{
  "norm_position": "pre",
  "beta1": 0.9,
  "eps": 1e-08,
  "weight_decay": 0.0
}
Rows from block 5, named by matrix and row number. Rows with one number belong to one neuron. Each number is 500 + 40 x the weight over its row's rms, rounded and kept within 0 to 999. All counts start at 0. Numbers have three digits each. After the name is the row's rms in percent of the matrix's.
# fc1: MLP up (model.blocks.5.mlp.fc1.weight, 576x192), inputs 0-191
# fc2: MLP down (model.blocks.5.mlp.fc2.weight, 192x576, transposed), outputs 0-191
fc1.52 117:474481483519568553466483576472585566532498511573456495511496464414531478460496549517432505529488482481508494489519460468455485495534443463501529516490545452513535532470494485483499537490529487456523536447450601550459518493523488541456525532469459484492573521474499475493564532520503506582503418531451505538509527466524395464487527431480512525536556555533515495460459476506434483452533522515566527504470470417505500511410544469492521491530511495447482457591541473576485535503595541561516510463551511523505537447568514554547508549505468519441459450461515485438509448421506589543
fc1.53 123:513503503475514466522578482540538470450492479504495531532493432493487528475592508467551433491535478529493481542463509502541502446458545416553509540465485482578513481498560495520502460492438509508544504463519515507557533539569465448511461480473569548526482497525572521441501470529500511526534556457506471561514459505499504511565442560499510547481524470461507470603473480536493538485472464499499496504548539513586534508489533575507548496507487597518485491516468529480462507486527587446506577469550483417438476480495462488355498573533591470434448565532556514464513476573542484497
fc1.54 093:436634492499490483493577522390431492531455477512542519445521453497388457490393538556513486476514509567565494507551470523473479537537507509547510477497517545567518582458520471433425469455489507492472541507422547482487545498488493497588498509506504499538528500490524504439501523535536474494491444455506499509453512473517451504429473535489473442449477503533514512520453451479455532539496481521506451529492477546514532521551521501457480465503481589471536479528512518490492477531498466414454446428535523542519485553514621478545494577598505499540523455485475472480436483508518532482
fc1.55 093:534507532550430449483549383488462530479493538477467422492524544483503467553531498470468566476468530452538528521506463518481459520539488498460431476523519492530475469479464406474629528522470556450471503549495474480482477514541498472470520469500418528489556539467500555473436505514495424531527534466571520496510490465467510525426522512483465473560463484506526561472558483449459497538473523464505477427533523473486471417492515486487528423494493470503512576452379551573506459475506519462452521559543439478508456565461490463464529482515552442502526566557578449514492454510480496552
fc1.56 071:491502553516517483541574445512582512581419531497521464517526459543460488505552487426536460452479557449523524537538485522478477463477496494427455501535533515495517545514513448574480518527530430494501494536484481452416495529456449529476522518500540496533524500534522582510474505529485488510418608552533464530529482503436548487463461455527496520494499496443495528509546516477497523525503459462565514537523548509554406520501494518532598520490479414448499484435574474504499547478533417496443495510426424519510523441570485459453481549448529465485546477538516415580443465465457473497
fc1.57 094:512554500502474480426459489464537500495514491490441370427574541479537542509451525593547457524532523550544536432533530530474457498522469576500464520483485509480542510474449519491518506516473460494486501506462483531413554425472565536497548536492480500508474465559520463486464460489455454565462427528467433533480565464492464493560591490481536531498476542453460496542511514436524503565494528472446480526493478542495511453527515528468581594542509436485479521417529473506428489516556522487475500533469424508548598552510584515438489523492516515530459454476470498499497443514519550468
fc1.58 098:464579542457493511538514518449452466459477556522538484427463517538437509529565509505472486487542539526416491540430529559477483503556556510521501430541466471528445516494513450436460514576510450514522491488485452445501476508543519523534482457471494493485488531530416466455438533592523489550507506496446503550442506414550505533551527558497514520427497490496466390492542461452503451484476464501588522458502559542479516532465552491522512466431478394499523461503499547452572553479542499543502535455506543475578535534517499531516487499484550561544557521525504485535449480501468398467
fc1.59 073:447493483506457576441522462446582539487533511447466455444505419472507504484542484470536449450495552449549507475520504418503528511528477502521498525540563475426480486411463486449491540487485457494555527499552495487516502532542469443489493473543515593470480500472519508515540491570521483480483447531524484495472491476522610461476524516477502461498430471527462524492492504463535539519463502530576546453508549612566570453519453482416521549527511579490440581481450480478523553542420516445467562498562501498458519532495519568559551515483504512460488468498515464438547536408476482497
fc1.60 090:480537516486534558553491529492559502528488482481518407423517527524557513484413520439437488542547560477477499517502471564572494480422468506458466495482484544531520471482441506520555460473519517517456519516454517511455517527477507490444489491551529517483490551518466559515558489530526489526528516500454553533492469439527496576550584547457476478595522516603477433573495508399515457530477510465468540410508523559507509450496457518515472506483472552471517546457492490515558574506590493412407541460458463482430515495559499499492515484439497490509552486513441459574497535480530546501
fc1.61 091:488551529465536500487562548495447480497480454466580498557520592538443520511610582512560445441542475440458483511542524443550503527480527487499491563478507464515524445505539523509524508488474612349453546470488559508520501518513519485509529518515561539530538493499504552511560485485512463483465502521495489508458465462534509511481475564504498443487571438521541450455490539484480503465469476473561500497417470512553513407527539484488487476502511511508478533551506426483499559569462465488464474521483491487421524450465435509457495513558503573484514530499469508502431637517514514502
fc1.62 119:494551577488450511486518421491556535530518470424494473558466510529525519457529519476489527485549457509494501531419472518505496520520569464455539511434573487551561520509515583549445529470484543415527476531461504512485519465527542481471459452483483497492475439466554508511444490491539513500468540445496439509459528506412528523501468558472527537556485518435442482483425485559534496573505480530475446538424523493576492486464464471517439481516516459464459530490464544549436507429501442567567569545543564474434445478516526462449523468446526544564541469560512533450534521540444547532
fc1.63 119:448510592425509508500501398474492497521464474514506488447423536440491474561512467475503510490470503467497514498530359489505480487443544475493490444514477454518541515551487501371506466545513530613534579533549498519515506504507498479520457449471502505481521456455481532467421501482477482451474513487420484454481545449525461520485507545531478429559491469462547478486466511446469542502558502561466486482474461511513411523515519560505473468521568522504483462472551484524540532563472499502458472430533580535415488431449486417446444474485521437552467490470456495467547505509481483482
fc1.64 117:489493482482510531450481496508467472553449558419406479521531493550491532507459500488494496529461506501501500494530525477527563447515516458511551551452517467440461541545483473531476513517554583509482506516526535474586450481488496470537530504531564478496448495509481499553483495444450528477522455587422445536526479497520494541459566501481445482502470489399448548582501529496497511458457479395468549558592466501483512503504539474470485479494518529503510501463415506427507579462504495450471548432558497519464362434494526523491480518534435432492483579442473494471515470567485439511
fc1.65 117:514537507509495512514486517522547496497513532544486446504492557471447471452544497479557466520490461519501452457525481485508483547511562622519503487434471520499509472510479508395519472485549469501497497455496430540445498558472539492444479521498525459495540499533536543487535543426603443526440590464504475405440480494561514456435521491471502536520493499469557502547527448538505500417483498537504492468563497501552493530456561480533433486477484442531517498429561429467462440495485484579471604429506505532486509509559540520415490490484544468519495471510580467521476540444499565409
fc1.66 083:532512515522494489470497499485497482532503448537570460494495470557489538558494472450590539513532506571510522529498525496513429484477480553524537454489483439401460509461499447535556523531543416452500506499506489514501542485496425466473482505482534500489520545503469545438507496472478479509526451481528509461456389500487453502540497527475511402488482579475515504498491506527513475425472509523563494498463547553560554458492513503527529467433518574473518425542562499596469439453508528503557533474440549496571583513571603469452485524481555472523469528376484466509481466538460455441
fc1.67 082:550512469510533437437514487518505469501544417503515490476509524530470499570504567508463473483542478499540489590499485502480481591548543418550554468506475490493595513544534454425451488518479513491506454489427530506465542538516539501478500483496495503553455537434558465503488505391448500468475513519467521523508473500509559563460474448489446433521437564547593554499537506500551487488490491524553556477414465509530536503471501486517451499554574522471555516517477404635499538538425496520509495546473551501528527553472539467485454533519497510474462422448509469543518561488531487489
fc1.68 101:501516436519506502518437420485510496531547480498487416448479527480492496494519504517559482516462424521425556535502517517536589560495525478528543485544450495393407462433444532470495495523481589502473523487510578477595451526497429454457444510444494571436551523495441572501484463511522525486438515470497568485497447511495520531497504437436433507549486539507538524523439528504490460467519529508490509530489499428501593523512539489527648525552535454514554448495491526469515491532498536465587501499506524518471510535501480487521529407516464519520458517460502553498508471526499505475
fc2.52 122:496486604532503518497466490523541529471517459458475524498522510522540481438559500521504460454512558533495546449484549518531457486484481545500522537507529545538521532542510478455586533544440538483536474390561563498492486484492493523462513476490483499473510505543533495487391496502505596529469538455588548459436488479496515479480473484464519531498579512534546459489481538459416492483495560542514519547568530504534500552494434509553504514419573528536452485540610528496515499515551430510446515519537471467481566498408479506502516411510465496486501382531501489459525487459452406487
fc2.53 119:489443476492451518489474483487531496434438495482507660521514551488476529472559498503481444537472462595552497535426493454568484506483467534473531514473514494563484499486573528480456514472487472534452516539475542510501513522457550448488503499555485464460492531432456483515475489495504546487392446503461465568501466492442549467505517464420484546451491505523522542539489537534445498532587500431502421523507485472557459442486469503477595494494545539470511535487446503462471524556499534429509568519496532509471467473478485544489505577446504512481499636515485540475501417563510513542
fc2.54 101:490474587510507498458508499521653496556485505490439523531445537502562482559451513486563590519492474548496471468520489509490404534545519517470452490494426531532494526584471544490542576469514531483514502538453454505504487493458474503478487545477462535500531508523486518551494501455517519477562546508412601439514539538468493440524468432473489507578511549492531470492551489509493493465444505468550544440439467464484487510479438500509485467513544494500485502490496424473467522515508425496529482479510543498535472542470491446429462361438534484518457547569555451485454435520456516514
fc2.55 094:490464575525464437516504503492500601527511502535427494537483532481538426519522453505483550430513493433527561487446469556519566490508462483481538545507465515541463476469501396500531535470442506495526507470500503503471579544494437542500567477508493499470530519441476452536499503469469580510569513556441551539459493406540482499488461537480504584509497469522522420503524516453558472521535518451483489507538480473508496475517536468554501515546483512539587504505532494511548458384465490487481505457447587488504498526384554520458460519479514530487479497447464525506535463629556452482
fc2.56 076:497505467484470555513480509431444562501519531443509560433524489523434519494550514567468416508546501543498480471468523492508397544481520425437523490486559425503490533503476496533522571488502503507569462506489434480562492486532454520554449491544501491542489455495498497528506472594464544467435528469470507549512483485486478453496504554456497513523550530489596462497490441561519490526453486459507566572407584594448475474493436485618519454541481556501531523505492508519515510527455399450494528503520539483494458451590514490472521477516450516533537452424470483475469507505499471505
fc2.57 114:546469578548537505522522509471573519487508471492534551497478489514505530548492466484513510464515505461500578521527510598510489534499485501461475471528422537535500492556512468501495457440447525479551566473524546416506455478512386516549541499599490579484358564487506532514472511575502541492504542626481559450429477503502493468467508479445517549460466409455496507517492492531465490502492460531441532538535487516458434511491504482541396462501519516506501444519491561588476537545520399516496472485455513543495451509483519444497540432557496484499498519511498469511512515510500455500
fc2.58 090:479441492511475536439482460466463504480498550514505466436554533487478497473467526499493571609546482509491490542512506443563483480535462504503487514425515540399532475517423607481439499469473450472456627470490457478590466506512594506509547516473543533476495484475463493477509528457596489480473465535537558563475541486455467534530518497561442459499488508452485555469486526497493488550479503611517544458508423499434553480438535473532579515524512432460416546541495490491499474485487477492469506461520445519510515526441499507473505451555538493499572475486485485515584515514476525478
fc2.59 083:526471434469495515496535531464524497502493527580477433551516501561499508477416508426537500624496463538465541517458571511486541502490519496542534420491522378526488504555561530451543562518462457425491426509519478529544527479487527474520555523549534506477527471489431483471549498403542518443432548470395503417471508459536503504515513573483547497505498482449505528470492433519523474459491456497494596527469574543493519571467500518534507521535534523475518512510484516507495486400481483494465513510545418504482513538476437536407485447555472536490498517517500442501535521481528500484
fc2.60 093:472488624592463497491484518444508517463494542511574473528491467465555489498502495551500514524529477458516521529494556572530459594539481449440509520571548513520542453419461386481502516491555530470483519545512524495533483546516410496508525503449449417501518464473478493500464491446503506452485460459480405485549471514558513432520512466458587504549528458455528460471544452503461514440479500466503474490475549512490420519470480530436441469493564544483443503559543427420533476519478550513498499495474507561500492516369535466520478459489530488558488547513528518491495469486482471482
fc2.61 096:462523507545532433516563468460527495476528495500481492547487561480603531504564488497574428499469453522529407494497466544556543439504509559423475523453550447511504573492498550527519618531453449520519477542529449516499469499564497549561480528533494575502492415491538535550460486515465496489463504527488515477478554492530563469472526471559542513476514474463492544526461514514578508481479475569444521458471506436507492528516516546549515503441584482533588529445522444480500550533497434472481472483449505556441498525466579451548463560438508469512559550519543491476493451441517499500
fc2.62 140:497461483469465466452447491514510515539529568498545441462490491491460457509496501474488486602433519481521541549490539562500499484523495549533470501502554452485452485435517595495514531506450492500477545466509502533488493494531528497491483517564483461508496516461570514470525457504515534447423494447391436539534491499496549535510517481502491473541482564513536454474464512492518501556542534452499521520518465528452415449508526522443608539564516541496523558514429538541519510469507517479481527482545601493529541462683477518495485575458513461437493394501545517471432517500482515457
fc2.63 122:436436429521504565516537503487560475509447532486517468518490517514519498486528474533486520475553474427487555505521533470472417522474519520462505503519524534529497466584476698515494579495617477520573514519496524510537523555468516534468520491487535440444423478551506505536530524467513489467588535536552607546499471462487538476458525485523503453499512519483458503532522533503535520474488500532450546470604499537475513507535594495505529528442512513520536497565513521562506477511506545510539497486468523481478480505425549484490533454451532480501468561418511540531466558441491530540
fc2.64 110:533561530520468473492506480491411475566464468504566568489527479532498440447565537534462426502431475504474452521437471439504485480517461504535480503611471501459471518434483559446466514485492510531486461545516490463516512425500526491529480510483495551521494530541514507416452501433491508493461503493511538440588489466478518454512512621560487516549510512521566546477488544574488488547515521499560534520506546465493449504478511490509469474495453482530463475510541497556522510413487353485501518501478534522542456499475527492486499563506458507460451454482565609443446560578549482494
fc2.65 106:576457602493486481471525484431488441453493493527551628495515508515575467510528491503435561471483547560469540410505536588498461527510466524497479413468471495586523532509534635501479482486579486573452520512478584506444529478515553465479555478512463503505528525563487529533507474538494487535506496531512494527542492469431486474485492459514595462462511512580463535490499548478526494455402497499527498477469439484514521514551418483470518483493487490535438477532480542525420482523501529461500511494540523487465470498463541523462478433501508483480507433508474489500515399474478491439
fc2.66 087:533466386488525594447486485516507498500571468494464450516482460469439510472525485510488460440512526497417404484492431540560486462465507493532511507487557509428582539536498583512435473507570463492523480572502480455513530527528540490523481456542522496468510522468486485448502487567511528551472506508451510491450500500543518497496518517513500513466474552480472486507502549496516458542421491470556468498589467483514446465487506568523604479530407459482526516532474542529589459547508434519553484454544517496449543492355504518482552475475547501516430544461585522471528500525513514510
fc2.67 090:461493552579473520514474503497525501446530493511440410539473498495511483527491531477514549547535535484506634455459513561499434459521531520461476530470559556517500528504458513477509548468517521532522459457462493428525459582513540501497495492522493602520494521488451537576553510507499516424555424520500474517514461515556504526484542483483438506441479435533447499548484569506414542508454501559447478500493600522586494488498500554558483504463540507484448539477420512478458488564491453469505495520608468498543482461508464509502488436623513464520502463464525530478440471548487470508
fc2.68 102:443492431496563546500483517495473532500464479498408395511508482515482521477479489497507405455453494508513584432496529501474480492502504551447538461475528528491505507497549448466504549523512443497534528462518499505620526503526480507526503535494500537515493485586461537485536504460475459558474462587534482488427508494493489425502493541510446567538442523483517533483446474476491492490538449437561510503618452540538530482511547535512475564508444542582542482570451476540491481462497572507501526470573502515519518511503615512508465515645494486438549464475460513464529486534476479477