{
  "horizontal_flip": true,
  "rotation_deg": 10,
  "targets": ["smear"],
  "num_classes": 2,
  "norm_position": "pre",
  "layer_scale_init": 0.01,
  "inner_norm": false,
  "positions": "learned",
  "pooling": "mean",
  "residual_init": "scaled_by_depth",
  "shampoo_beta": 0.999,
  "eps": 1e-08,
  "one_sided": false,
  "lr_schedule": "step"
}
Rows from block 2 of a small image embedding model, named by matrix and row number. Rows with one number belong to one neuron. Each number is 50 + 12 x the weight over its row's rms, rounded and kept within 0 to 99. All counts start at 0.
After each neuron's rows are labels from the 100 images, of 14848, where the neuron reaches its highest value: "responds to" is what is common among them; "patch colour" is the nearest of a few named colours to the mean colour under the peak. Only what is clearly more common there than usual is listed. The data: microscope photos of single blood and bone marrow cells. In brackets: how many of the 100, against the usual share in percent.
# fc1: MLP up (model.blocks.2.mlp.fc1.weight, 576x192), inputs 0-95
# fc2: MLP down (model.blocks.2.mlp.fc2.weight, 192x576, transposed), outputs 0-95

fc1.449:36 66 49 41 51 65 37 57 35 35 27 53 34 61 38 40 58 41 53 60 30 24 45 46 37 44 60 38 40 53 62 56 45 45 58 35 53 57 58 61 49 55 44 69 60 48 29 45 44 58 62 45 56 64 48 51 61 68 58 46 54 24 58 44 71 56 52 12 56 56 66 47 55 33 69 58 61 33 49 34 67 56 35 54 53 56 28 47 43 46 42 19 61 51 48 32
fc2.449:52 70 45 45 51 48 48 59 45 78 52 38 40 60 50 60 58 54 54 57 43 67 64 56 66 41 69 52 51 32 62 52 43 63 48 52 60 49 37 81 60 52 62 61 36 68 48 55 46 32 49 69 58 71 44 37 52 70 36 45 51 65 39 47 69 47 55 49 48 54 44 49 49 30 47 46 54 47 70 60 37 50 57 43 51 23 46 39 48 48 52 55 75 56 39 26
responds to: smear: peripheral blood (80 vs 16.2); cell type: myeloblast (27 vs 1.9)
patch colour: purple (47 vs 21.5)

fc1.506:36 68 33 62 48 50 31 40 71 68 31 32 23 41 51 53 42 48 44 39 62 63 49 52 63 62 54 50 44 46 79 45 49 32 59 57 59 54 66 37 45 45 59 29 52 44 51 38 65 58 58 43 53 43 24 69 49 60 33 38 44 68 56 37 45 61 61 45 58 42 35 59 54 57 35 33 42 39 55 44 33 49 58 29 56 54 47 53 44 48 51 29 70 61 39 67
fc2.506:48 64 72 30 55 47 48 54 49 61 53 48 41 53 54 38 60 48 46 54 68 62 65 50 67 57 59 23 41 35 76 39 39 51 43 48 62 49 40 55 46 71 69 26 46 55 48 42 52 47 38 40 50 46 47 73 45 45 36 43 69 59 48 48 54 63 47 48 59 28 53 45 51 59 49 40 30 29 22 48 51 49 50 64 61 86 48 51 42 48 51 70 43 42 70 34
responds to: cell type: lymphocyte (35 vs 15.2)
patch colour: black (29 vs 1.1)

fc1.463:70 55 55 64 60 56 61 58 61 49 53 59 61 50 52 57 53 31 46 52 31 54 45 31 39 46 58 59 56 75 51 41 61 34 43 53 57 54 65 57 62 57 48 37 49 51 28 60 62 48 55 45 75 72 44 22 36 55 36 56 44 55 61 55 58 59 69 46 47 70 75 59 70 26 50 55 55 52 56 62 64 58 45 57 41 55 38 56 09 53 45 65 46 21 45 62
fc2.463:68 46 66 52 65 71 46 53 44 50 47 40 51 46 54 42 76 45 53 76 73 33 70 67 65 55 52 57 51 63 54 25 82 61 57 54 52 53 26 55 40 59 35 52 40 24 68 48 49 65 68 53 63 41 49 72 64 46 50 47 67 52 45 42 53 45 45 64 73 50 73 55 55 40 51 43 61 65 62 47 49 65 39 47 40 69 63 36 34 48 56 51 64 54 39 45
responds to: smear: peripheral blood (90 vs 16.2)
patch colour: pink (52 vs 24.2)

fc1.420:58 46 46 61 49 29 30 53 23 71 61 72 64 59 49 59 50 71 17 58 49 65 54 52 66 42 42 53 55 55 49 57 50 27 55 63 54 50 44 42 68 47 57 49 38 54 34 46 42 32 61 38 51 22 49 60 17 31 64 39 68 54 47 64 47 62 46 43 50 57 58 61 43 45 44 47 65 56 47 43 50 19 61 64 60 43 41 45 57 56 62 44 45 34 28 56
fc2.420:34 46 32 42 46 46 58 43 60 42 38 34 69 61 66 55 51 81 31 55 25 40 67 52 39 52 53 35 51 34 45 63 56 38 48 30 34 54 75 54 58 58 66 49 37 44 55 64 50 28 39 47 50 52 51 38 52 27 53 45 50 31 67 48 46 37 44 34 43 44 54 42 64 64 46 57 50 45 59 34 41 46 59 29 57 18 44 57 69 33 68 51 09 61 48 66
responds to: cell type: segmented neutrophil (41 vs 20); smear: peripheral blood (39 vs 16.2)
patch colour: white (83 vs 21.6)

fc1.165:65 40 36 66 42 31 60 36 53 51 58 59 49 50 72 52 43 47 49 52 48 65 69 50 57 67 36 52 31 58 35 47 55 38 55 36 51 44 40 58 52 30 29 59 53 55 34 47 48 30 65 46 48 51 51 48 68 27 61 54 51 70 77 53 59 44 26 53 43 11 43 54 41 36 51 59 27 46 75 32 23 46 49 57 37 53 29 49 56 59 46 64 40 80 35 55
fc2.165:56 55 58 58 52 43 46 45 39 53 62 55 48 49 38 54 58 65 23 73 43 60 73 57 62 62 66 68 53 21 61 45 38 48 60 59 38 48 37 40 38 33 53 47 51 33 29 37 43 50 38 43 57 65 29 79 49 51 46 58 61 50 41 37 35 54 32 45 24 80 58 64 52 50 49 62 56 22 51 49 19 40 45 55 49 38 40 62 62 36 37 46 40 46 54 77
responds to: cell type: artefact (25 vs 9.8)
patch colour: pink (77 vs 24.2)

fc1.408:48 62 48 58 47 48 41 50 82 65 49 54 73 45 61 78 49 42 37 44 60 71 53 61 39 36 22 38 60 54 47 57 45 45 55 41 48 60 35 51 54 49 67 52 56 56 58 69 38 50 63 40 61 47 50 56 33 53 48 63 54 62 63 59 51 58 52 68 39 62 44 65 52 54 57 57 57 64 45 56 48 70 67 59 20 63 67 40 51 51 57 70 53 60 65 67
fc2.408:47 65 41 40 49 36 46 45 35 57 76 60 54 41 36 60 42 57 46 53 67 70 33 57 44 28 32 48 45 26 54 69 57 29 65 41 55 55 57 74 36 48 28 72 60 62 62 56 28 54 36 25 30 60 58 70 54 53 58 52 46 40 34 58 36 56 68 44 52 52 60 61 56 66 46 32 33 48 47 61 58 39 75 64 59 42 52 40 31 35 58 35 58 52 52 43
responds to: cell type: erythroblast (43 vs 14.3)
patch colour: blue (64 vs 8.6)

fc1.140:48 53 68 62 71 43 53 58 53 70 68 47 43 60 57 44 55 47 65 54 42 52 48 52 48 53 56 43 45 25 52 32 48 57 58 64 34 41 54 64 56 65 61 50 55 44 62 61 37 60 76 66 40 42 42 75 57 53 46 68 35 59 51 41 81 47 43 40 37 44 49 36 40 82 37 76 58 54 31 52 56 57 37 48 58 63 49 33 43 49 26 45 44 66 47 49
fc2.140:64 48 12 63 57 54 57 44 39 44 28 64 60 55 52 55 36 78 38 36 57 52 51 54 65 63 31 53 53 32 43 35 30 52 63 39 53 73 59 62 60 48 25 45 59 53 68 39 58 49 54 71 46 43 58 60 49 54 59 53 43 49 62 40 23 48 55 40 18 57 59 36 56 38 45 56 76 61 42 47 31 37 59 46 69 51 48 63 40 39 57 55 53 47 51 46
responds to: cell type: artefact (29 vs 9.8)
patch colour: pink (52 vs 24.2)

fc1.268:65 75 60 51 57 36 56 55 41 41 74 58 41 45 48 60 56 49 45 46 63 57 40 74 52 50 38 46 52 57 48 34 46 35 61 59 43 68 24 50 49 63 50 54 54 81 55 56 31 49 65 44 45 79 58 56 35 71 37 35 71 43 57 37 68 47 50 33 68 49 56 44 64 60 33 41 33 44 55 40 38 39 48 51 49 45 56 57 43 41 55 66 38 39 53 74
fc2.268:68 66 51 25 66 32 37 62 41 36 43 54 43 57 47 49 68 64 37 40 60 42 58 69 72 54 50 55 55 40 57 51 30 46 29 51 43 52 49 66 41 46 46 38 48 54 47 50 45 41 61 50 66 70 56 55 70 44 59 55 28 55 45 47 44 58 59 35 41 37 35 59 53 38 37 63 52 60 45 58 49 50 45 51 42 43 59 62 63 33 40 52 44 59 57 49
responds to: cell type: artefact (27 vs 9.8)
patch colour: purple (59 vs 21.5)

fc1.89:76 43 33 64 47 50 46 55 28 50 50 46 41 65 62 74 47 53 58 24 41 62 30 42 39 64 53 46 46 35 48 40 51 50 57 55 48 68 69 65 42 33 59 69 42 58 50 63 42 42 47 43 48 46 57 39 36 40 43 58 47 61 68 28 53 57 46 57 43 64 61 37 41 43 40 63 55 47 38 51 31 70 63 50 46 61 31 53 55 62 42 49 69 48 43 57
fc2.89:39 57 40 66 46 71 57 49 56 31 38 45 39 40 41 55 63 25 38 46 65 55 59 35 36 46 28 51 63 49 52 53 55 57 73 51 42 49 54 61 55 68 31 57 39 42 50 40 65 26 45 58 62 46 61 49 74 56 54 36 56 40 61 51 50 25 50 22 73 27 58 41 65 75 51 57 54 56 39 49 63 46 76 51 49 45 58 55 69 56 52 56 56 56 46 45
responds to: cell type: erythroblast (37 vs 14.3)
patch colour: blue (29 vs 8.6)

fc1.81:47 42 49 40 57 45 38 50 48 61 60 68 72 58 55 59 39 33 42 70 75 52 52 49 57 52 36 63 54 29 52 54 65 38 53 42 48 68 53 46 49 50 46 34 64 70 42 41 68 34 28 67 76 59 51 30 51 49 68 63 37 50 36 52 59 37 45 30 40 54 37 49 67 27 64 39 41 44 33 53 73 46 28 57 58 35 67 51 37 58 48 59 57 42 47 47
fc2.81:65 29 73 47 64 56 61 56 44 50 54 42 43 55 44 59 46 38 45 58 83 38 63 55 69 45 30 48 66 54 64 31 62 57 48 64 45 40 44 45 51 59 75 39 49 62 58 22 65 49 66 61 67 61 52 62 38 30 38 54 60 40 46 62 42 43 53 48 45 36 44 46 35 81 45 40 34 55 48 48 54 56 45 59 63 50 65 63 34 52 51 62 38 60 46 56
responds to: smear: peripheral blood (75 vs 16.2); cell type: segmented neutrophil (42 vs 20)
patch colour: pink (57 vs 24.2)

fc1.279:59 59 35 43 52 39 55 44 43 56 50 54 58 57 53 57 31 51 50 64 45 50 54 45 62 30 43 52 54 27 44 52 63 43 63 57 66 48 47 31 51 51 58 33 54 29 43 57 66 56 50 69 61 49 32 38 51 42 56 39 57 51 48 37 47 52 61 35 44 54 25 29 61 52 46 55 63 55 61 49 31 56 51 40 42 51 33 41 52 62 56 66 38 58 65 42
fc2.279:43 65 59 61 46 54 45 43 54 47 53 58 35 69 63 31 88 42 66 57 69 40 61 45 60 28 61 49 46 27 46 49 50 53 23 44 47 48 42 53 67 38 46 61 38 56 61 56 41 44 63 56 45 49 59 38 42 60 52 59 51 23 57 52 43 30 61 66 43 47 49 40 62 43 44 80 51 33 53 51 85 55 58 62 66 86 46 33 50 40 42 50 42 49 41 46
responds to: cell type: artefact (26 vs 9.8)
patch colour: pink (54 vs 24.2)

fc1.435:67 53 58 22 60 49 45 73 45 43 46 54 59 81 46 69 70 51 55 59 45 49 44 71 08 47 39 58 58 80 54 29 55 43 55 69 46 62 45 42 47 50 60 59 62 59 68 63 47 30 29 72 50 46 67 55 38 48 59 43 58 56 61 44 57 56 66 47 74 53 52 42 52 72 31 54 20 53 52 49 63 34 46 43 43 59 37 47 42 52 28 54 32 56 56 45
fc2.435:59 42 07 43 57 43 54 53 46 55 42 56 41 48 58 57 38 33 36 68 39 38 39 51 38 37 40 55 64 44 59 45 42 28 40 41 54 70 43 49 49 46 48 52 51 47 41 50 59 47 42 73 45 47 50 05 51 74 48 58 56 56 41 40 32 43 57 53 45 46 61 37 41 47 49 76 56 50 44 42 64 62 60 75 47 32 38 64 40 66 53 60 54 63 00 42
responds to: cell type: lymphocyte (34 vs 15.2)
patch colour: white (71 vs 21.6)

fc1.345:48 54 51 30 72 58 60 61 55 36 69 47 68 58 26 65 46 44 47 56 63 66 49 48 69 42 48 39 51 63 72 52 48 43 49 35 52 33 62 51 48 49 46 51 44 59 43 42 53 50 68 50 27 44 37 56 34 53 41 50 45 46 45 61 59 45 33 68 62 59 55 38 63 51 47 50 51 55 46 51 99 58 62 54 52 47 31 38 29 71 37 53 50 47 35 54
fc2.345:48 62 47 48 62 62 28 54 69 44 58 49 49 52 50 55 46 19 30 43 43 40 52 32 43 66 55 55 45 47 67 40 55 43 43 49 49 54 61 70 44 49 50 63 51 35 49 42 56 51 46 56 49 33 41 61 48 57 47 50 73 42 35 55 53 49 51 43 42 60 49 44 53 50 47 62 38 61 41 66 52 54 38 63 45 13 41 47 52 40 30 58 48 49 39 53
responds to: smear: peripheral blood (99 vs 16.2)
patch colour: pink (61 vs 24.2)

fc1.403:61 44 37 63 50 51 51 51 65 65 46 65 60 32 44 53 36 47 43 49 47 34 46 71 82 50 67 68 51 37 52 26 49 34 48 54 41 74 22 29 52 51 38 58 44 62 54 62 35 56 52 33 45 62 61 44 43 33 32 63 45 47 69 63 52 50 59 46 38 45 68 45 65 57 31 64 61 56 40 47 38 76 29 58 45 70 19 60 50 48 49 48 58 43 60 57
fc2.403:74 30 85 73 44 70 40 49 61 46 68 35 44 47 37 43 55 38 34 50 39 40 44 43 55 55 41 48 43 63 63 45 50 45 63 41 65 63 53 48 53 36 47 66 58 11 51 68 45 48 37 73 68 44 44 64 40 55 53 53 40 52 46 51 39 53 42 30 31 52 65 64 63 45 45 50 64 56 51 52 57 52 56 62 32 44 52 47 36 49 45 44 33 42 49 56
responds to: smear: peripheral blood (99 vs 16.2); cell type: myeloblast (33 vs 1.9)
patch colour: purple (85 vs 21.5)

fc1.231:73 52 54 73 43 57 35 53 46 45 53 55 56 60 67 61 42 38 64 44 57 47 44 70 44 57 50 41 44 37 61 36 61 48 36 50 52 40 71 38 44 49 42 46 42 83 39 35 35 40 57 40 52 40 57 52 50 51 29 44 40 47 62 50 62 65 45 78 29 64 68 27 51 28 19 68 42 36 34 71 47 49 72 46 50 31 29 62 43 37 67 60 38 42 51 63
fc2.231:32 60 60 62 31 63 44 44 41 38 61 31 70 39 46 45 70 20 62 58 77 47 63 47 52 61 40 71 72 49 64 40 63 47 84 58 44 57 40 68 53 48 47 39 55 63 42 45 53 48 37 19 56 29 55 37 63 42 55 40 66 56 63 47 49 47 65 38 44 33 51 40 29 50 37 48 53 45 49 58 54 51 51 74 44 47 46 46 76 47 49 55 42 39 41 36
responds to: cell type: erythroblast (36 vs 14.3)
patch colour: purple (51 vs 21.5); blue (37 vs 8.6)

fc1.215:46 59 45 74 60 63 61 65 46 52 45 33 63 53 60 47 62 45 39 36 48 79 46 63 34 45 47 52 45 29 56 56 44 64 64 49 34 33 50 49 40 59 54 53 40 65 75 29 61 60 66 53 47 43 44 65 30 44 58 54 63 55 57 57 40 55 74 63 38 72 36 38 54 61 48 26 64 62 55 44 60 47 51 34 45 66 52 47 51 36 59 47 48 49 60 38
fc2.215:46 64 42 49 35 58 59 55 45 38 32 45 63 46 41 25 19 45 52 55 78 60 28 55 30 51 69 64 51 53 54 73 63 52 50 38 63 43 60 61 67 47 43 40 56 42 61 40 54 43 42 18 39 46 47 73 48 52 61 31 64 58 33 46 36 55 54 51 56 32 69 51 48 41 37 48 22 50 48 39 49 50 44 55 74 42 54 51 31 46 40 52 54 41 23 48
responds to: cell type: erythroblast (41 vs 14.3)
patch colour: blue (46 vs 8.6); black (32 vs 1.1)